Weights of a small sound classifier: widths [192], adamw at rate 0.0032.
Rows from block 2, named by matrix and row number. Rows with one number belong to one channel. Each number is 200 + 40 x the weight over its row's rms, rounded and kept within 0 to 999. All counts start at 0.
# filt: filter width-5 conv, dilation 4 (model.blocks.2.filt.weight, 192x192x5), inputs 39-77, a 5 kernel for each
# gate: gate width-5 conv, dilation 4 (model.blocks.2.gate.weight, 192x192x5), inputs 39-77, a 5 kernel for each
filt.70,196,260,193,166,256,216,226,154,166,206,219,235,194,156,126,202,199,229,222,212,171,184,254,265,259,210,187,231,229,217,203,187,204,196,108,182,163,255,209,182,224,170,191,209,69,201,189,186,197,217,249,205,155,152,99,204,238,203,202,211,226,191,175,168,234,193,221,200,163,173,236,226,156,149,192,232,247,194,204,176,245,217,179,202,176,247,221,196,171,110,235,158,174,245,175,250,225,153,168,136,212,231,184,191,153,247,234,199,162,102,233,262,205,160,170,270,226,176,169,84,238,248,195,212,115,225,252,209,206,168,252,244,228,179,102,254,186,193,213,111,252,227,176,164,91,274,175,163,172,121,238,210,168,176,150,167,218,224,178,207,287,241,196,153,165,192,124,184,194,102,220,240,226,202,110,188,222,147,174,243,221,175,162,186,185,166,205,186,192,238,176,239,169,151,188
filt.71,224,191,162,133,183,258,227,154,149,180,208,200,182,204,186,184,204,219,217,264,166,171,230,243,277,284,297,193,149,207,181,214,220,222,224,143,138,202,216,226,198,242,222,227,233,224,211,195,191,248,227,266,183,159,175,211,212,209,190,258,228,189,101,149,165,207,210,232,196,227,222,209,148,158,176,168,235,227,186,225,225,259,189,167,205,193,224,222,218,208,238,231,125,147,193,227,262,162,121,169,209,233,242,152,196,186,226,250,217,216,205,254,216,180,222,184,228,182,162,172,191,222,248,159,190,163,195,168,159,198,181,221,217,199,195,171,207,230,171,219,187,224,231,219,202,209,224,155,138,174,203,234,191,170,193,209,200,218,194,224,232,290,191,171,229,248,241,204,225,253,157,176,282,234,183,248,257,218,163,195,238,246,175,173,159,261,232,171,181,208,249,268,235,193,199
filt.72,173,123,148,192,199,295,197,129,154,190,203,213,181,210,204,129,170,269,171,161,166,225,289,248,247,199,183,242,187,114,225,267,236,178,200,204,211,219,130,255,260,285,266,163,203,217,185,210,156,177,216,180,174,145,149,199,198,237,200,185,218,136,191,184,149,219,162,194,200,171,221,174,156,156,166,215,206,242,233,181,239,207,265,208,149,205,170,231,213,160,235,172,178,166,151,261,212,139,178,162,237,191,170,202,168,192,131,212,204,181,218,158,196,215,163,229,190,223,210,158,227,182,190,215,194,225,175,216,220,198,195,163,218,222,160,244,218,210,159,175,211,189,234,219,172,273,212,238,150,156,239,188,197,222,156,185,129,192,209,190,213,164,237,237,155,197,210,222,166,163,197,176,217,220,190,229,181,126,203,161,311,204,128,145,164,178,135,171,197,149,206,198,155,207,156
filt.73,93,144,231,301,226,179,164,158,214,216,197,191,166,195,222,160,191,241,193,103,156,158,252,235,138,208,149,213,214,115,261,246,127,138,165,154,193,194,236,185,288,249,110,104,169,197,230,259,194,197,214,195,214,187,223,159,161,255,245,136,143,187,229,257,242,158,211,230,239,205,198,200,216,219,251,193,215,222,211,133,189,212,228,204,146,184,217,201,195,164,216,220,241,176,204,253,221,208,196,246,197,219,208,224,187,181,193,209,219,187,210,199,230,246,213,192,245,218,215,186,191,215,211,245,195,201,175,219,285,220,190,204,198,211,187,207,254,196,180,186,187,215,201,164,168,205,273,170,121,198,223,225,205,216,222,142,159,243,270,198,227,212,221,203,175,177,149,165,187,170,219,216,189,192,176,181,226,263,254,221,237,242,125,197,256,116,116,238,294,179,215,165,215,245,207
filt.74,236,224,153,120,156,225,242,165,127,154,227,215,199,130,124,193,189,182,233,236,166,189,197,266,297,158,194,176,195,222,191,173,247,204,176,191,157,280,192,160,184,182,253,244,167,185,201,183,214,184,241,230,172,152,59,228,229,179,204,182,245,205,177,134,140,224,192,206,196,141,245,248,176,139,131,235,210,179,204,168,243,209,164,196,154,241,211,195,205,103,178,164,164,217,207,230,209,168,162,91,244,187,207,187,137,258,220,191,197,86,250,239,177,168,143,251,211,195,184,79,268,217,221,196,111,258,251,197,178,156,236,224,217,205,101,223,161,234,221,125,249,205,186,198,64,208,160,200,172,85,249,187,186,178,115,223,215,183,186,141,269,219,169,154,118,190,163,189,198,147,223,204,248,251,147,224,212,155,164,227,207,191,221,157,178,232,221,128,153,160,238,233,172,147,176
filt.75,226,273,263,136,159,196,248,255,222,146,212,228,253,255,178,228,173,127,136,261,233,176,106,104,251,210,214,217,141,250,229,149,207,308,208,227,156,192,242,148,184,153,199,327,219,184,161,186,157,170,169,221,211,210,86,208,192,148,110,211,225,208,229,163,135,254,200,178,167,172,205,228,223,174,127,198,183,162,151,188,178,202,166,132,143,210,215,212,232,189,172,162,141,172,176,195,227,223,179,140,255,206,168,154,182,198,226,207,212,163,229,253,197,151,178,191,204,178,196,175,221,202,176,165,187,178,217,161,138,193,216,229,212,231,206,223,144,163,223,179,213,207,205,224,173,198,169,236,228,119,218,220,212,203,164,227,219,188,152,185,186,235,214,129,119,203,176,195,243,216,225,205,202,259,212,221,218,180,128,150,179,185,253,278,123,242,261,223,109,186,264,250,232,173,181
filt.76,146,158,184,174,187,223,192,159,123,128,221,196,200,183,161,166,185,202,265,286,185,215,221,291,305,208,186,223,245,230,257,247,237,202,193,185,183,156,231,212,253,247,232,214,163,170,162,153,148,206,242,225,193,128,83,133,135,196,140,166,179,144,179,104,174,165,195,241,188,184,194,185,184,94,147,166,203,241,147,139,189,162,185,93,122,193,218,245,180,162,213,144,141,163,172,214,182,206,142,112,169,166,258,188,173,201,237,259,182,167,175,178,249,164,163,200,176,209,124,138,194,181,267,208,175,187,159,217,127,146,188,209,250,197,178,198,166,243,210,174,196,221,250,173,150,188,190,153,104,149,194,204,247,161,151,144,157,214,180,204,184,183,208,130,129,193,161,154,139,123,215,232,300,217,196,202,213,219,124,152,242,242,185,109,118,164,130,173,158,171,184,219,242,178,153
filt.77,250,263,253,232,228,193,200,237,219,211,241,211,209,159,203,249,250,232,237,215,178,166,189,179,152,259,203,207,198,191,213,164,190,196,199,207,217,209,254,240,198,176,198,177,173,226,231,214,240,203,187,228,200,217,228,255,256,215,246,217,253,248,229,243,271,227,223,198,184,185,226,261,237,240,238,205,223,181,194,181,204,230,182,233,223,258,250,193,154,188,195,211,213,246,217,217,222,222,184,199,204,184,199,180,192,230,241,185,164,171,265,232,202,176,202,218,243,202,197,207,194,208,188,180,195,211,219,202,247,251,255,252,195,143,184,208,193,204,197,169,234,248,186,159,189,240,241,237,207,229,238,236,213,184,218,259,253,201,211,199,258,234,227,215,241,260,224,209,189,180,197,205,148,136,177,194,147,182,210,195,172,154,198,191,218,249,256,226,231,232,234,185,195,158,183
filt.78,116,226,183,212,170,202,220,223,195,266,184,216,242,164,244,209,228,220,227,175,178,222,229,258,174,220,195,187,216,230,274,187,226,189,263,209,218,216,246,232,290,195,218,173,238,208,213,219,203,164,173,208,191,135,125,202,180,258,220,147,159,227,237,142,127,228,191,256,202,130,219,240,240,141,116,187,161,254,200,115,185,192,242,170,113,246,204,240,178,142,211,232,223,193,200,247,214,220,129,157,229,144,228,186,149,227,200,241,171,129,214,204,271,171,140,227,202,271,171,116,210,158,242,159,123,162,181,222,187,134,238,198,240,179,149,269,164,258,187,173,253,189,234,169,120,270,219,251,174,141,242,214,274,159,113,199,205,235,212,143,214,206,239,156,155,232,227,244,224,247,250,152,224,187,155,203,189,237,192,137,218,193,247,166,212,159,239,210,233,182,202,176,227,184,189
filt.79,212,171,152,163,209,144,107,129,74,199,177,159,143,83,193,214,199,232,234,147,229,250,273,284,216,183,148,141,190,212,160,200,156,173,182,196,192,221,55,180,154,179,193,114,156,218,212,259,275,162,213,179,210,171,160,221,187,196,229,149,196,167,212,215,188,229,212,185,233,155,204,179,194,202,164,252,218,202,222,176,237,182,226,216,155,227,196,144,159,165,148,143,267,200,121,188,175,168,172,170,230,229,187,207,202,237,223,154,153,155,236,202,144,210,162,221,192,198,184,152,222,208,184,173,170,238,203,192,180,185,230,220,151,165,169,206,219,218,149,157,223,201,141,163,161,205,191,229,224,157,209,193,165,218,163,221,192,187,178,152,242,178,164,173,161,142,112,141,17,92,236,256,171,212,197,197,199,140,239,238,168,166,172,142,243,198,147,158,146,162,204,173,104,132,205
filt.80,166,141,212,247,272,170,119,176,227,233,166,195,180,232,241,239,284,239,200,178,210,212,219,214,206,221,200,205,245,258,228,223,160,190,172,193,163,141,152,117,245,240,174,162,170,197,262,272,234,188,115,161,220,184,193,215,219,252,201,200,159,229,241,235,186,200,229,226,193,162,153,201,256,249,216,205,216,234,136,159,182,227,260,180,192,197,243,208,182,177,125,188,255,240,215,171,186,195,227,225,195,177,203,200,187,184,208,226,181,175,185,201,215,206,225,160,228,236,181,164,167,156,197,162,164,142,134,226,177,204,196,226,208,180,173,201,214,191,173,172,200,249,240,181,174,238,370,255,207,134,207,264,216,190,188,184,198,233,216,188,226,248,224,231,257,193,154,170,211,187,195,215,203,160,150,233,202,208,213,213,167,182,106,179,176,165,158,221,252,244,177,153,183,231,249
filt.81,185,162,266,182,251,256,196,136,211,161,251,187,165,201,150,171,158,244,153,233,126,144,238,184,257,219,151,182,207,256,250,252,129,207,153,193,216,179,136,120,220,245,119,236,134,215,197,220,174,181,222,172,174,139,138,198,194,228,77,236,238,201,258,144,179,176,210,254,168,197,208,176,218,159,177,187,201,213,105,213,228,195,195,113,171,180,178,243,156,174,242,145,160,188,120,213,146,153,183,156,178,214,233,183,196,181,181,243,143,173,187,160,247,123,204,218,188,213,120,145,176,195,218,132,172,215,192,205,101,194,202,196,234,163,182,198,215,152,232,175,188,192,264,152,172,220,251,198,270,106,175,190,209,187,153,135,164,262,111,202,195,144,222,111,171,214,163,122,216,183,182,227,236,183,197,154,183,205,185,226,248,238,94,278,153,186,129,238,126,220,171,144,191,195,247
filt.82,202,156,173,287,146,190,165,155,193,183,151,217,162,160,197,231,218,267,194,129,258,234,236,230,183,218,229,217,216,144,164,222,190,114,208,210,181,184,207,203,180,241,180,76,210,224,192,225,230,178,147,184,217,210,197,206,186,218,194,142,199,176,212,314,200,154,188,201,237,186,178,183,205,281,189,188,205,204,166,155,204,192,209,163,162,118,166,179,160,157,257,241,265,230,213,197,201,185,226,201,204,207,209,226,166,137,174,200,197,153,165,195,208,212,139,161,198,209,202,172,187,197,200,231,148,214,212,222,231,158,142,181,182,181,162,202,220,192,203,200,116,172,176,163,155,187,189,126,197,226,155,180,184,213,195,170,161,210,251,154,191,183,216,217,130,188,195,129,127,164,149,187,203,198,185,204,178,162,225,204,227,232,152,230,263,181,168,181,270,142,178,214,132,195,146
filt.83,182,206,214,214,256,185,190,227,151,189,195,127,222,200,185,235,279,264,269,206,230,261,222,246,212,189,193,248,256,216,174,140,197,209,164,188,185,206,226,250,206,162,210,208,160,205,252,177,244,209,176,182,217,193,204,165,176,166,208,216,173,198,197,186,186,169,168,148,239,204,174,203,175,189,198,178,138,157,210,219,163,163,174,204,221,170,130,194,213,213,182,202,169,160,159,165,141,204,186,187,134,89,139,214,231,171,131,190,214,218,155,138,182,226,220,165,125,160,207,218,148,94,140,189,214,142,135,166,183,213,163,116,193,220,205,133,102,137,217,181,163,118,190,210,207,172,185,200,248,185,149,114,160,195,200,162,185,170,209,223,181,143,215,227,200,171,183,227,181,194,185,124,164,236,213,127,184,118,148,253,130,130,162,148,187,160,211,209,179,234,119,111,165,198,236
filt.84,191,159,296,367,136,153,180,193,204,252,166,220,218,178,216,223,217,236,138,99,242,189,206,202,85,198,166,192,152,187,162,231,126,85,252,201,203,158,235,120,162,242,133,53,258,216,234,251,201,168,159,178,241,220,255,229,214,232,229,129,178,200,275,284,115,198,254,237,261,161,184,209,291,275,194,200,222,226,215,159,197,213,233,205,173,180,219,225,196,189,217,228,229,164,194,170,218,228,220,241,194,228,218,244,168,184,215,231,236,183,197,224,260,238,185,171,227,260,218,174,191,203,216,252,171,201,193,221,277,178,173,226,223,217,177,178,228,186,183,168,156,208,230,210,196,158,258,212,173,168,183,254,232,212,207,231,197,248,296,143,174,202,226,220,169,220,246,169,130,182,174,225,199,211,180,181,232,262,239,206,165,209,155,182,272,215,169,256,289,130,190,233,242,234,213
filt.85,157,164,235,312,310,158,173,226,189,198,216,217,191,177,190,158,211,272,250,153,163,165,223,218,213,139,172,196,263,138,225,229,166,114,123,172,165,225,179,250,260,244,199,70,85,200,235,247,204,208,234,208,236,205,221,140,162,274,252,226,161,180,227,197,261,176,204,191,209,212,210,223,228,236,247,195,226,246,221,211,181,199,271,203,211,204,213,188,182,155,193,214,238,181,216,195,222,204,199,214,175,189,194,204,215,206,204,195,213,202,161,185,201,235,217,192,220,226,199,190,177,174,203,205,236,162,167,228,238,270,196,210,189,195,177,172,232,218,126,171,232,216,185,188,166,190,295,214,94,178,206,221,187,175,208,175,168,207,255,251,184,194,216,205,204,147,182,231,157,124,231,214,177,171,179,202,228,217,243,224,198,289,206,121,208,123,133,240,310,246,168,182,196,233,177
filt.86,188,180,200,232,187,202,172,188,189,186,209,170,154,177,211,197,232,224,196,199,216,200,205,202,186,204,257,227,144,224,215,203,200,175,217,227,148,161,316,148,221,231,198,146,213,188,215,222,212,206,183,268,233,250,289,178,231,204,176,216,160,174,175,273,255,148,202,240,185,284,160,199,198,230,245,161,233,205,169,220,170,256,206,178,242,159,226,194,181,302,179,229,186,195,235,153,221,213,187,264,144,219,213,175,282,166,242,214,204,339,121,202,216,170,285,148,259,212,182,315,154,221,195,167,273,157,214,186,209,224,150,213,189,180,308,181,226,189,153,263,161,244,215,184,313,188,242,222,215,274,160,230,209,184,294,175,196,228,211,229,162,216,212,218,277,262,241,157,180,217,168,212,225,179,276,163,198,242,179,219,215,193,188,213,207,197,208,212,221,246,186,208,237,156,227
filt.87,171,116,147,159,205,275,196,132,144,156,207,179,164,186,174,172,233,302,221,243,189,237,295,197,323,202,219,232,225,195,240,249,225,203,184,177,221,314,121,247,277,303,251,213,206,178,168,185,194,175,215,185,169,217,144,144,167,225,211,178,168,100,153,128,116,162,156,188,173,153,190,120,122,144,133,170,208,237,227,193,172,193,243,236,164,181,198,211,209,172,151,152,170,212,155,224,181,150,219,151,196,187,198,203,171,174,191,200,198,168,173,151,185,192,150,180,180,190,218,142,194,194,219,206,173,192,167,201,205,186,176,202,213,208,164,206,248,231,189,191,180,190,188,206,166,209,237,210,184,152,184,190,202,215,137,145,122,170,176,182,201,207,221,223,174,221,214,225,160,164,195,221,222,194,195,193,128,154,219,170,258,209,160,182,128,176,106,185,168,165,194,168,152,193,196
gate.70,154,131,156,140,194,275,168,203,227,217,221,167,236,221,198,69,141,128,232,294,76,163,141,179,213,150,212,210,284,208,250,205,236,298,218,230,187,235,200,252,252,202,258,384,233,169,171,101,210,229,248,227,231,207,187,165,175,125,176,228,180,146,176,180,183,183,172,162,179,197,216,164,192,190,185,210,195,176,197,208,200,181,142,204,221,205,204,268,234,212,199,156,151,252,170,214,109,176,206,190,211,169,153,199,201,196,203,253,216,209,178,171,136,176,196,215,177,178,202,207,225,191,193,202,204,221,190,151,163,195,194,181,207,212,207,215,131,169,265,210,214,215,285,228,209,195,122,168,261,222,208,190,191,203,198,166,180,165,140,202,199,195,174,200,221,183,146,246,324,234,212,207,229,213,194,170,186,186,149,139,290,172,230,234,173,169,176,184,172,182,208,174,227,214,184
gate.71,100,159,215,258,239,241,205,173,184,169,235,175,138,210,209,192,259,278,209,177,149,215,227,196,173,180,230,216,217,173,295,256,159,177,174,171,207,231,163,194,369,290,183,166,158,209,227,241,189,181,269,236,227,221,266,149,170,177,236,196,123,170,204,178,207,141,203,200,227,240,187,207,235,218,253,153,171,187,238,215,191,182,210,241,221,194,224,187,197,227,190,179,240,183,188,180,179,199,253,234,76,180,192,257,250,189,214,190,192,242,103,153,174,240,239,192,213,203,222,282,120,163,187,226,263,125,135,176,222,257,179,205,178,205,236,164,227,190,178,217,213,229,191,212,254,234,253,243,187,238,154,191,189,224,268,128,179,184,228,208,143,213,207,225,230,250,215,148,131,118,186,211,183,208,240,93,132,216,242,198,226,210,203,196,209,102,137,186,197,201,144,170,182,254,211
gate.72,140,186,103,110,264,193,197,214,211,174,170,166,188,193,194,189,140,150,184,212,141,204,180,164,208,234,249,222,203,141,246,207,261,242,156,174,115,239,147,251,236,191,266,290,114,242,178,149,219,179,240,176,167,244,219,218,127,128,157,217,198,172,134,141,181,226,151,126,153,187,241,196,152,190,199,232,151,126,180,205,264,155,130,205,204,244,192,168,226,231,296,231,180,229,127,284,242,186,212,170,279,229,149,163,159,239,188,149,215,232,246,164,141,156,194,285,182,142,203,204,282,219,146,202,195,250,172,131,167,226,251,184,147,174,203,304,210,197,240,140,252,184,152,237,230,280,153,218,231,150,246,179,155,179,176,205,161,108,132,241,287,185,162,206,203,85,128,173,189,164,238,188,174,206,215,213,257,205,155,198,188,213,247,210,143,162,182,123,99,215,177,207,174,172,200
gate.73,215,237,225,173,138,273,247,227,263,254,208,224,239,222,207,195,168,151,75,182,181,124,123,114,190,272,224,168,205,241,206,194,193,220,252,122,196,201,132,187,216,187,201,217,263,210,179,185,176,175,285,243,302,177,137,212,206,198,170,177,181,217,239,195,173,187,218,291,225,178,233,241,301,220,187,212,203,244,166,149,246,192,217,156,160,207,202,294,208,163,284,229,252,294,241,278,252,308,261,189,222,249,283,237,174,219,201,311,176,142,217,245,301,181,176,221,204,325,223,173,233,252,301,228,193,210,256,262,190,187,177,213,304,203,154,251,225,276,241,224,211,220,306,210,149,218,218,260,181,134,187,206,273,193,172,172,207,229,189,163,237,202,265,173,164,244,194,189,229,252,176,206,288,206,151,251,254,185,190,174,228,241,214,251,223,208,222,208,197,221,256,241,238,237,198
gate.74,194,191,168,181,215,310,232,227,262,230,178,224,243,235,199,124,124,167,199,242,149,137,99,156,219,223,244,189,281,235,208,247,231,279,228,255,218,187,213,183,220,239,239,281,237,188,146,181,211,234,225,211,254,198,204,174,199,194,142,201,180,169,195,214,191,162,181,189,187,215,201,192,223,218,213,165,188,197,136,195,192,157,203,177,203,174,211,288,208,208,211,121,182,279,182,179,166,222,231,212,177,200,158,202,211,166,202,267,198,206,172,195,218,198,205,175,166,236,203,211,172,197,191,182,196,192,190,189,158,168,158,202,256,199,202,162,157,188,284,225,169,217,305,200,209,139,149,192,302,233,176,196,225,207,203,170,203,193,159,193,183,196,249,216,217,212,246,266,271,191,168,238,253,192,197,218,231,174,196,199,274,220,217,285,197,211,216,194,199,173,230,283,226,209,195
gate.75,225,216,148,151,103,326,280,169,182,242,217,213,200,198,192,191,172,186,163,193,115,125,181,193,178,219,283,195,208,276,233,234,201,215,274,212,192,187,140,172,259,238,191,223,308,251,186,183,177,187,316,238,241,234,191,205,193,202,171,162,224,163,156,158,161,171,201,252,190,168,244,206,211,184,194,174,189,213,176,163,247,189,188,166,187,183,176,246,215,208,284,160,180,232,246,272,262,200,225,230,145,238,270,201,180,179,184,255,194,183,174,213,259,169,166,221,211,245,184,184,162,223,247,199,170,184,210,244,181,133,173,194,252,203,182,239,239,220,221,255,182,184,260,209,188,295,235,166,176,228,187,207,229,187,217,153,182,230,176,133,219,228,248,182,214,250,224,143,225,253,130,193,281,202,179,171,244,201,186,195,283,287,191,231,272,186,198,193,183,182,156,253,235,227,216
gate.76,240,218,136,203,215,277,237,240,244,227,254,209,220,223,193,153,108,92,170,191,144,160,156,171,187,256,246,177,205,213,218,196,262,238,180,197,188,177,203,201,213,175,282,255,210,163,101,141,158,174,273,184,244,219,210,201,164,170,145,145,233,177,178,212,182,260,192,149,144,176,272,209,189,205,202,232,178,189,151,142,243,135,211,178,164,269,218,204,205,213,242,211,221,213,190,323,263,238,201,206,309,243,178,137,174,272,199,195,187,206,304,199,153,145,185,301,214,218,195,183,312,250,215,179,185,297,204,235,191,163,278,221,182,166,181,301,235,234,181,172,264,217,207,195,208,225,146,189,197,193,288,196,184,170,191,210,169,114,141,159,305,177,186,200,219,213,190,207,189,169,252,226,192,162,166,247,233,171,166,192,259,220,235,224,198,236,214,133,193,183,285,257,196,148,167
gate.77,213,232,291,162,175,255,245,248,202,191,232,217,202,176,172,168,176,119,118,138,125,163,161,190,215,245,232,211,191,125,234,192,145,182,170,164,215,189,149,201,240,192,104,187,183,204,233,178,169,145,323,312,234,215,203,135,188,174,63,87,217,224,260,171,171,210,208,210,171,84,280,273,272,206,168,137,187,157,126,71,174,228,180,110,113,211,210,203,198,149,231,245,176,218,202,300,275,245,235,150,217,214,225,198,79,209,222,213,197,140,206,230,243,179,120,239,275,222,192,116,207,230,246,209,120,162,227,228,156,128,220,225,223,195,132,271,215,164,192,109,221,217,210,209,144,292,247,176,184,129,226,209,205,192,113,174,204,230,132,118,228,245,223,183,170,143,139,131,68,82,199,198,204,208,164,195,189,235,173,167,261,209,203,203,179,171,207,253,110,140,217,194,212,155,88
gate.78,244,252,257,275,217,236,260,255,239,334,233,177,194,227,257,148,169,176,171,125,170,176,163,154,98,209,214,206,131,194,205,226,207,210,261,158,239,188,205,223,186,202,189,205,289,142,199,169,122,165,241,209,197,233,235,191,175,161,131,144,183,202,186,182,237,189,207,152,154,184,213,211,190,201,238,211,154,140,172,175,219,159,162,165,201,214,167,149,196,193,219,211,200,158,250,193,210,151,173,263,210,221,161,150,197,218,182,149,195,184,152,131,126,130,165,235,191,153,193,226,242,209,174,194,206,207,161,184,153,189,198,162,134,184,191,228,251,194,163,235,219,174,145,210,200,174,190,144,175,262,183,140,126,171,216,184,218,200,164,137,160,165,156,176,202,231,196,189,172,199,207,192,160,187,187,231,205,212,163,208,222,219,239,212,331,248,231,262,214,212,251,234,227,182,190
gate.79,152,126,177,243,231,230,180,214,212,164,226,183,217,209,168,92,101,159,241,213,187,209,198,222,253,200,169,182,214,165,266,249,213,208,155,168,208,166,166,165,277,213,226,192,147,139,179,216,223,241,165,239,264,182,210,50,116,148,222,179,109,176,237,266,198,148,157,146,181,193,157,189,249,211,201,113,140,151,203,181,59,143,176,223,194,166,217,210,206,207,153,182,216,150,182,186,189,226,230,215,178,191,127,207,201,151,222,196,193,206,136,129,158,203,194,120,175,196,199,202,153,178,139,172,190,127,126,149,183,167,166,179,171,206,206,190,200,163,195,203,166,230,229,211,222,216,178,266,244,223,156,183,198,223,201,115,158,143,205,173,140,159,188,241,208,194,173,213,199,150,194,222,163,173,200,146,184,186,178,160,269,209,239,195,133,120,154,169,219,153,217,163,157,192,138
gate.80,162,203,151,235,203,175,254,244,221,216,179,243,227,238,272,189,179,198,210,160,238,168,171,186,172,239,251,243,194,138,206,253,236,199,249,174,134,176,185,220,206,244,220,173,261,158,169,174,174,123,161,187,185,241,214,137,124,152,196,167,148,171,181,256,217,181,200,185,240,217,184,206,207,252,224,155,136,138,165,194,154,173,190,176,180,199,210,200,275,304,196,166,207,164,126,205,261,233,208,179,226,194,205,219,198,211,195,171,258,272,176,216,198,261,203,202,220,206,251,257,200,167,178,220,205,161,136,164,189,159,200,205,191,254,274,237,205,204,159,199,195,206,190,304,330,212,247,207,188,283,208,210,175,212,251,159,151,143,232,173,160,227,249,272,253,151,179,166,177,226,220,182,179,222,237,258,252,203,169,116,236,274,241,189,230,155,184,171,238,141,208,240,194,208,170
gate.81,190,221,180,225,182,292,205,237,226,232,218,204,227,193,230,114,179,160,160,159,80,139,101,178,162,146,137,207,188,168,260,181,226,184,210,208,203,148,187,178,285,176,228,168,223,191,200,164,200,152,234,262,200,224,223,63,149,136,203,210,182,230,194,201,217,151,199,190,169,236,216,257,217,224,235,79,130,129,178,204,123,156,127,204,210,167,226,194,193,246,207,206,223,224,211,205,215,246,237,228,168,172,196,184,237,149,234,178,187,244,116,206,173,180,239,159,219,184,192,229,168,214,171,194,242,94,197,154,196,220,140,222,204,184,238,206,161,200,181,218,187,249,205,200,250,237,197,222,166,223,161,216,183,175,252,106,190,147,191,208,172,180,134,177,249,163,148,213,191,198,166,200,203,185,235,187,179,168,200,190,284,167,233,179,225,149,180,153,227,210,154,170,198,196,230
gate.82,253,172,124,192,123,226,240,205,202,234,215,203,200,181,181,160,119,185,170,142,147,89,132,142,123,199,182,276,273,225,178,232,214,169,217,172,101,151,75,158,177,256,224,184,262,170,229,191,163,186,253,220,204,232,188,181,203,178,158,153,229,220,224,209,148,208,220,178,122,141,247,239,216,209,192,173,192,158,159,138,192,202,195,192,167,203,197,194,184,158,252,290,302,267,239,269,287,248,235,245,237,253,226,165,139,207,178,170,171,131,239,240,215,190,178,215,220,181,166,153,235,217,206,201,142,223,200,177,195,148,223,215,213,174,150,231,310,232,135,176,209,205,193,186,162,221,344,242,150,238,223,249,216,204,195,193,160,148,142,124,237,210,237,216,181,175,175,189,177,219,203,207,179,137,132,170,265,225,228,229,207,282,220,192,246,225,158,195,214,155,191,207,193,175,179
gate.83,168,204,252,247,236,174,178,209,234,281,188,220,263,261,327,168,171,159,138,71,182,189,166,144,72,167,186,157,161,129,222,186,172,230,223,126,133,154,176,233,222,181,113,162,207,164,175,152,198,197,183,176,189,212,283,133,202,231,187,187,164,200,278,293,307,184,216,268,236,231,206,211,258,288,295,165,207,224,189,208,140,202,204,192,228,184,209,237,204,207,183,200,185,255,261,222,206,211,271,311,210,202,224,244,227,174,201,233,202,206,197,224,276,209,210,190,226,259,239,250,191,199,236,249,241,167,201,286,246,238,188,212,263,211,212,213,209,154,253,266,191,212,248,211,220,208,211,183,252,309,190,196,246,231,232,157,191,248,219,201,168,176,168,174,190,104,162,136,170,217,202,208,235,212,197,216,197,216,197,207,217,187,216,242,303,135,178,243,231,219,197,192,203,194,215
gate.84,212,150,166,204,167,274,213,156,216,215,197,207,205,222,171,140,105,170,185,188,133,139,191,182,191,300,195,190,238,194,202,251,211,200,206,183,161,170,167,185,201,248,215,208,211,188,149,182,163,216,207,138,213,177,143,197,148,217,199,175,213,92,202,209,188,199,166,222,189,185,228,117,198,195,185,191,169,238,186,153,217,143,235,187,161,221,188,254,210,137,285,179,217,226,187,287,235,223,206,189,274,214,225,192,171,208,165,248,193,129,246,196,240,198,162,225,142,242,186,119,265,192,244,207,125,237,167,225,212,141,225,198,262,207,96,263,212,250,171,177,211,180,245,195,121,244,198,200,154,237,231,174,218,174,173,182,133,198,195,170,284,186,226,214,179,160,177,180,209,126,215,221,276,175,149,241,207,198,176,205,260,231,180,178,209,219,113,173,208,141,246,210,189,206,173
gate.85,223,256,255,176,175,280,278,262,227,229,223,253,235,173,167,168,159,186,176,157,157,119,145,153,163,230,226,229,182,181,241,215,237,213,208,174,187,199,192,153,226,218,244,214,194,217,179,195,235,190,304,320,290,238,154,164,172,191,179,158,205,214,209,198,162,210,224,263,207,178,246,277,274,223,179,165,197,199,144,119,208,216,197,181,120,201,241,283,217,189,192,219,209,258,206,268,289,316,244,171,225,232,286,190,140,213,248,300,213,174,237,272,279,167,178,220,264,292,228,157,215,250,307,190,139,173,235,215,157,115,195,249,303,211,174,244,210,318,225,143,213,256,305,221,187,237,238,306,252,152,217,239,266,202,174,180,183,221,184,163,230,249,277,202,169,175,206,223,177,141,203,221,276,209,171,282,226,184,177,173,263,281,243,214,184,201,209,223,172,173,257,254,271,160,161
gate.86,132,175,120,144,214,346,228,135,173,157,259,195,191,211,197,104,163,219,243,296,71,193,207,210,260,233,225,156,230,218,341,252,231,246,179,175,216,204,178,225,343,239,249,264,188,177,167,184,186,191,260,202,225,177,170,176,184,207,184,215,192,139,187,182,189,183,197,200,193,204,212,183,189,172,185,195,205,234,203,205,237,192,223,202,209,200,194,229,203,199,262,161,144,203,149,258,202,187,235,190,214,245,202,214,203,186,184,234,196,203,176,165,203,191,199,228,214,227,208,201,220,257,217,197,197,207,200,223,169,198,192,195,210,208,203,274,265,196,264,206,210,207,243,202,200,277,196,214,248,211,216,188,224,217,193,150,179,194,172,202,190,173,227,202,203,290,188,205,235,192,202,227,229,216,194,178,211,171,186,154,376,233,214,256,172,182,175,163,164,194,229,232,195,211,183
gate.87,200,178,133,183,234,214,218,232,240,212,238,234,236,229,198,134,39,149,162,192,133,159,167,164,188,183,225,227,199,162,227,229,278,238,194,213,146,161,228,197,209,201,270,255,196,167,136,164,147,241,224,146,190,223,206,177,131,192,156,189,207,183,196,197,207,238,183,183,136,222,215,184,215,204,215,227,185,198,178,186,204,147,205,207,198,262,195,217,213,236,245,219,214,212,200,305,238,233,223,201,306,245,208,160,197,233,168,193,193,225,234,194,221,161,197,252,174,211,197,177,308,244,220,208,203,255,185,231,211,182,281,206,196,174,192,315,243,233,212,195,268,189,206,212,237,251,157,192,209,226,259,190,216,199,211,191,154,130,131,202,233,139,211,229,217,185,177,195,190,166,276,213,177,165,208,157,216,209,137,191,215,254,232,225,190,175,176,168,175,157,196,238,221,158,168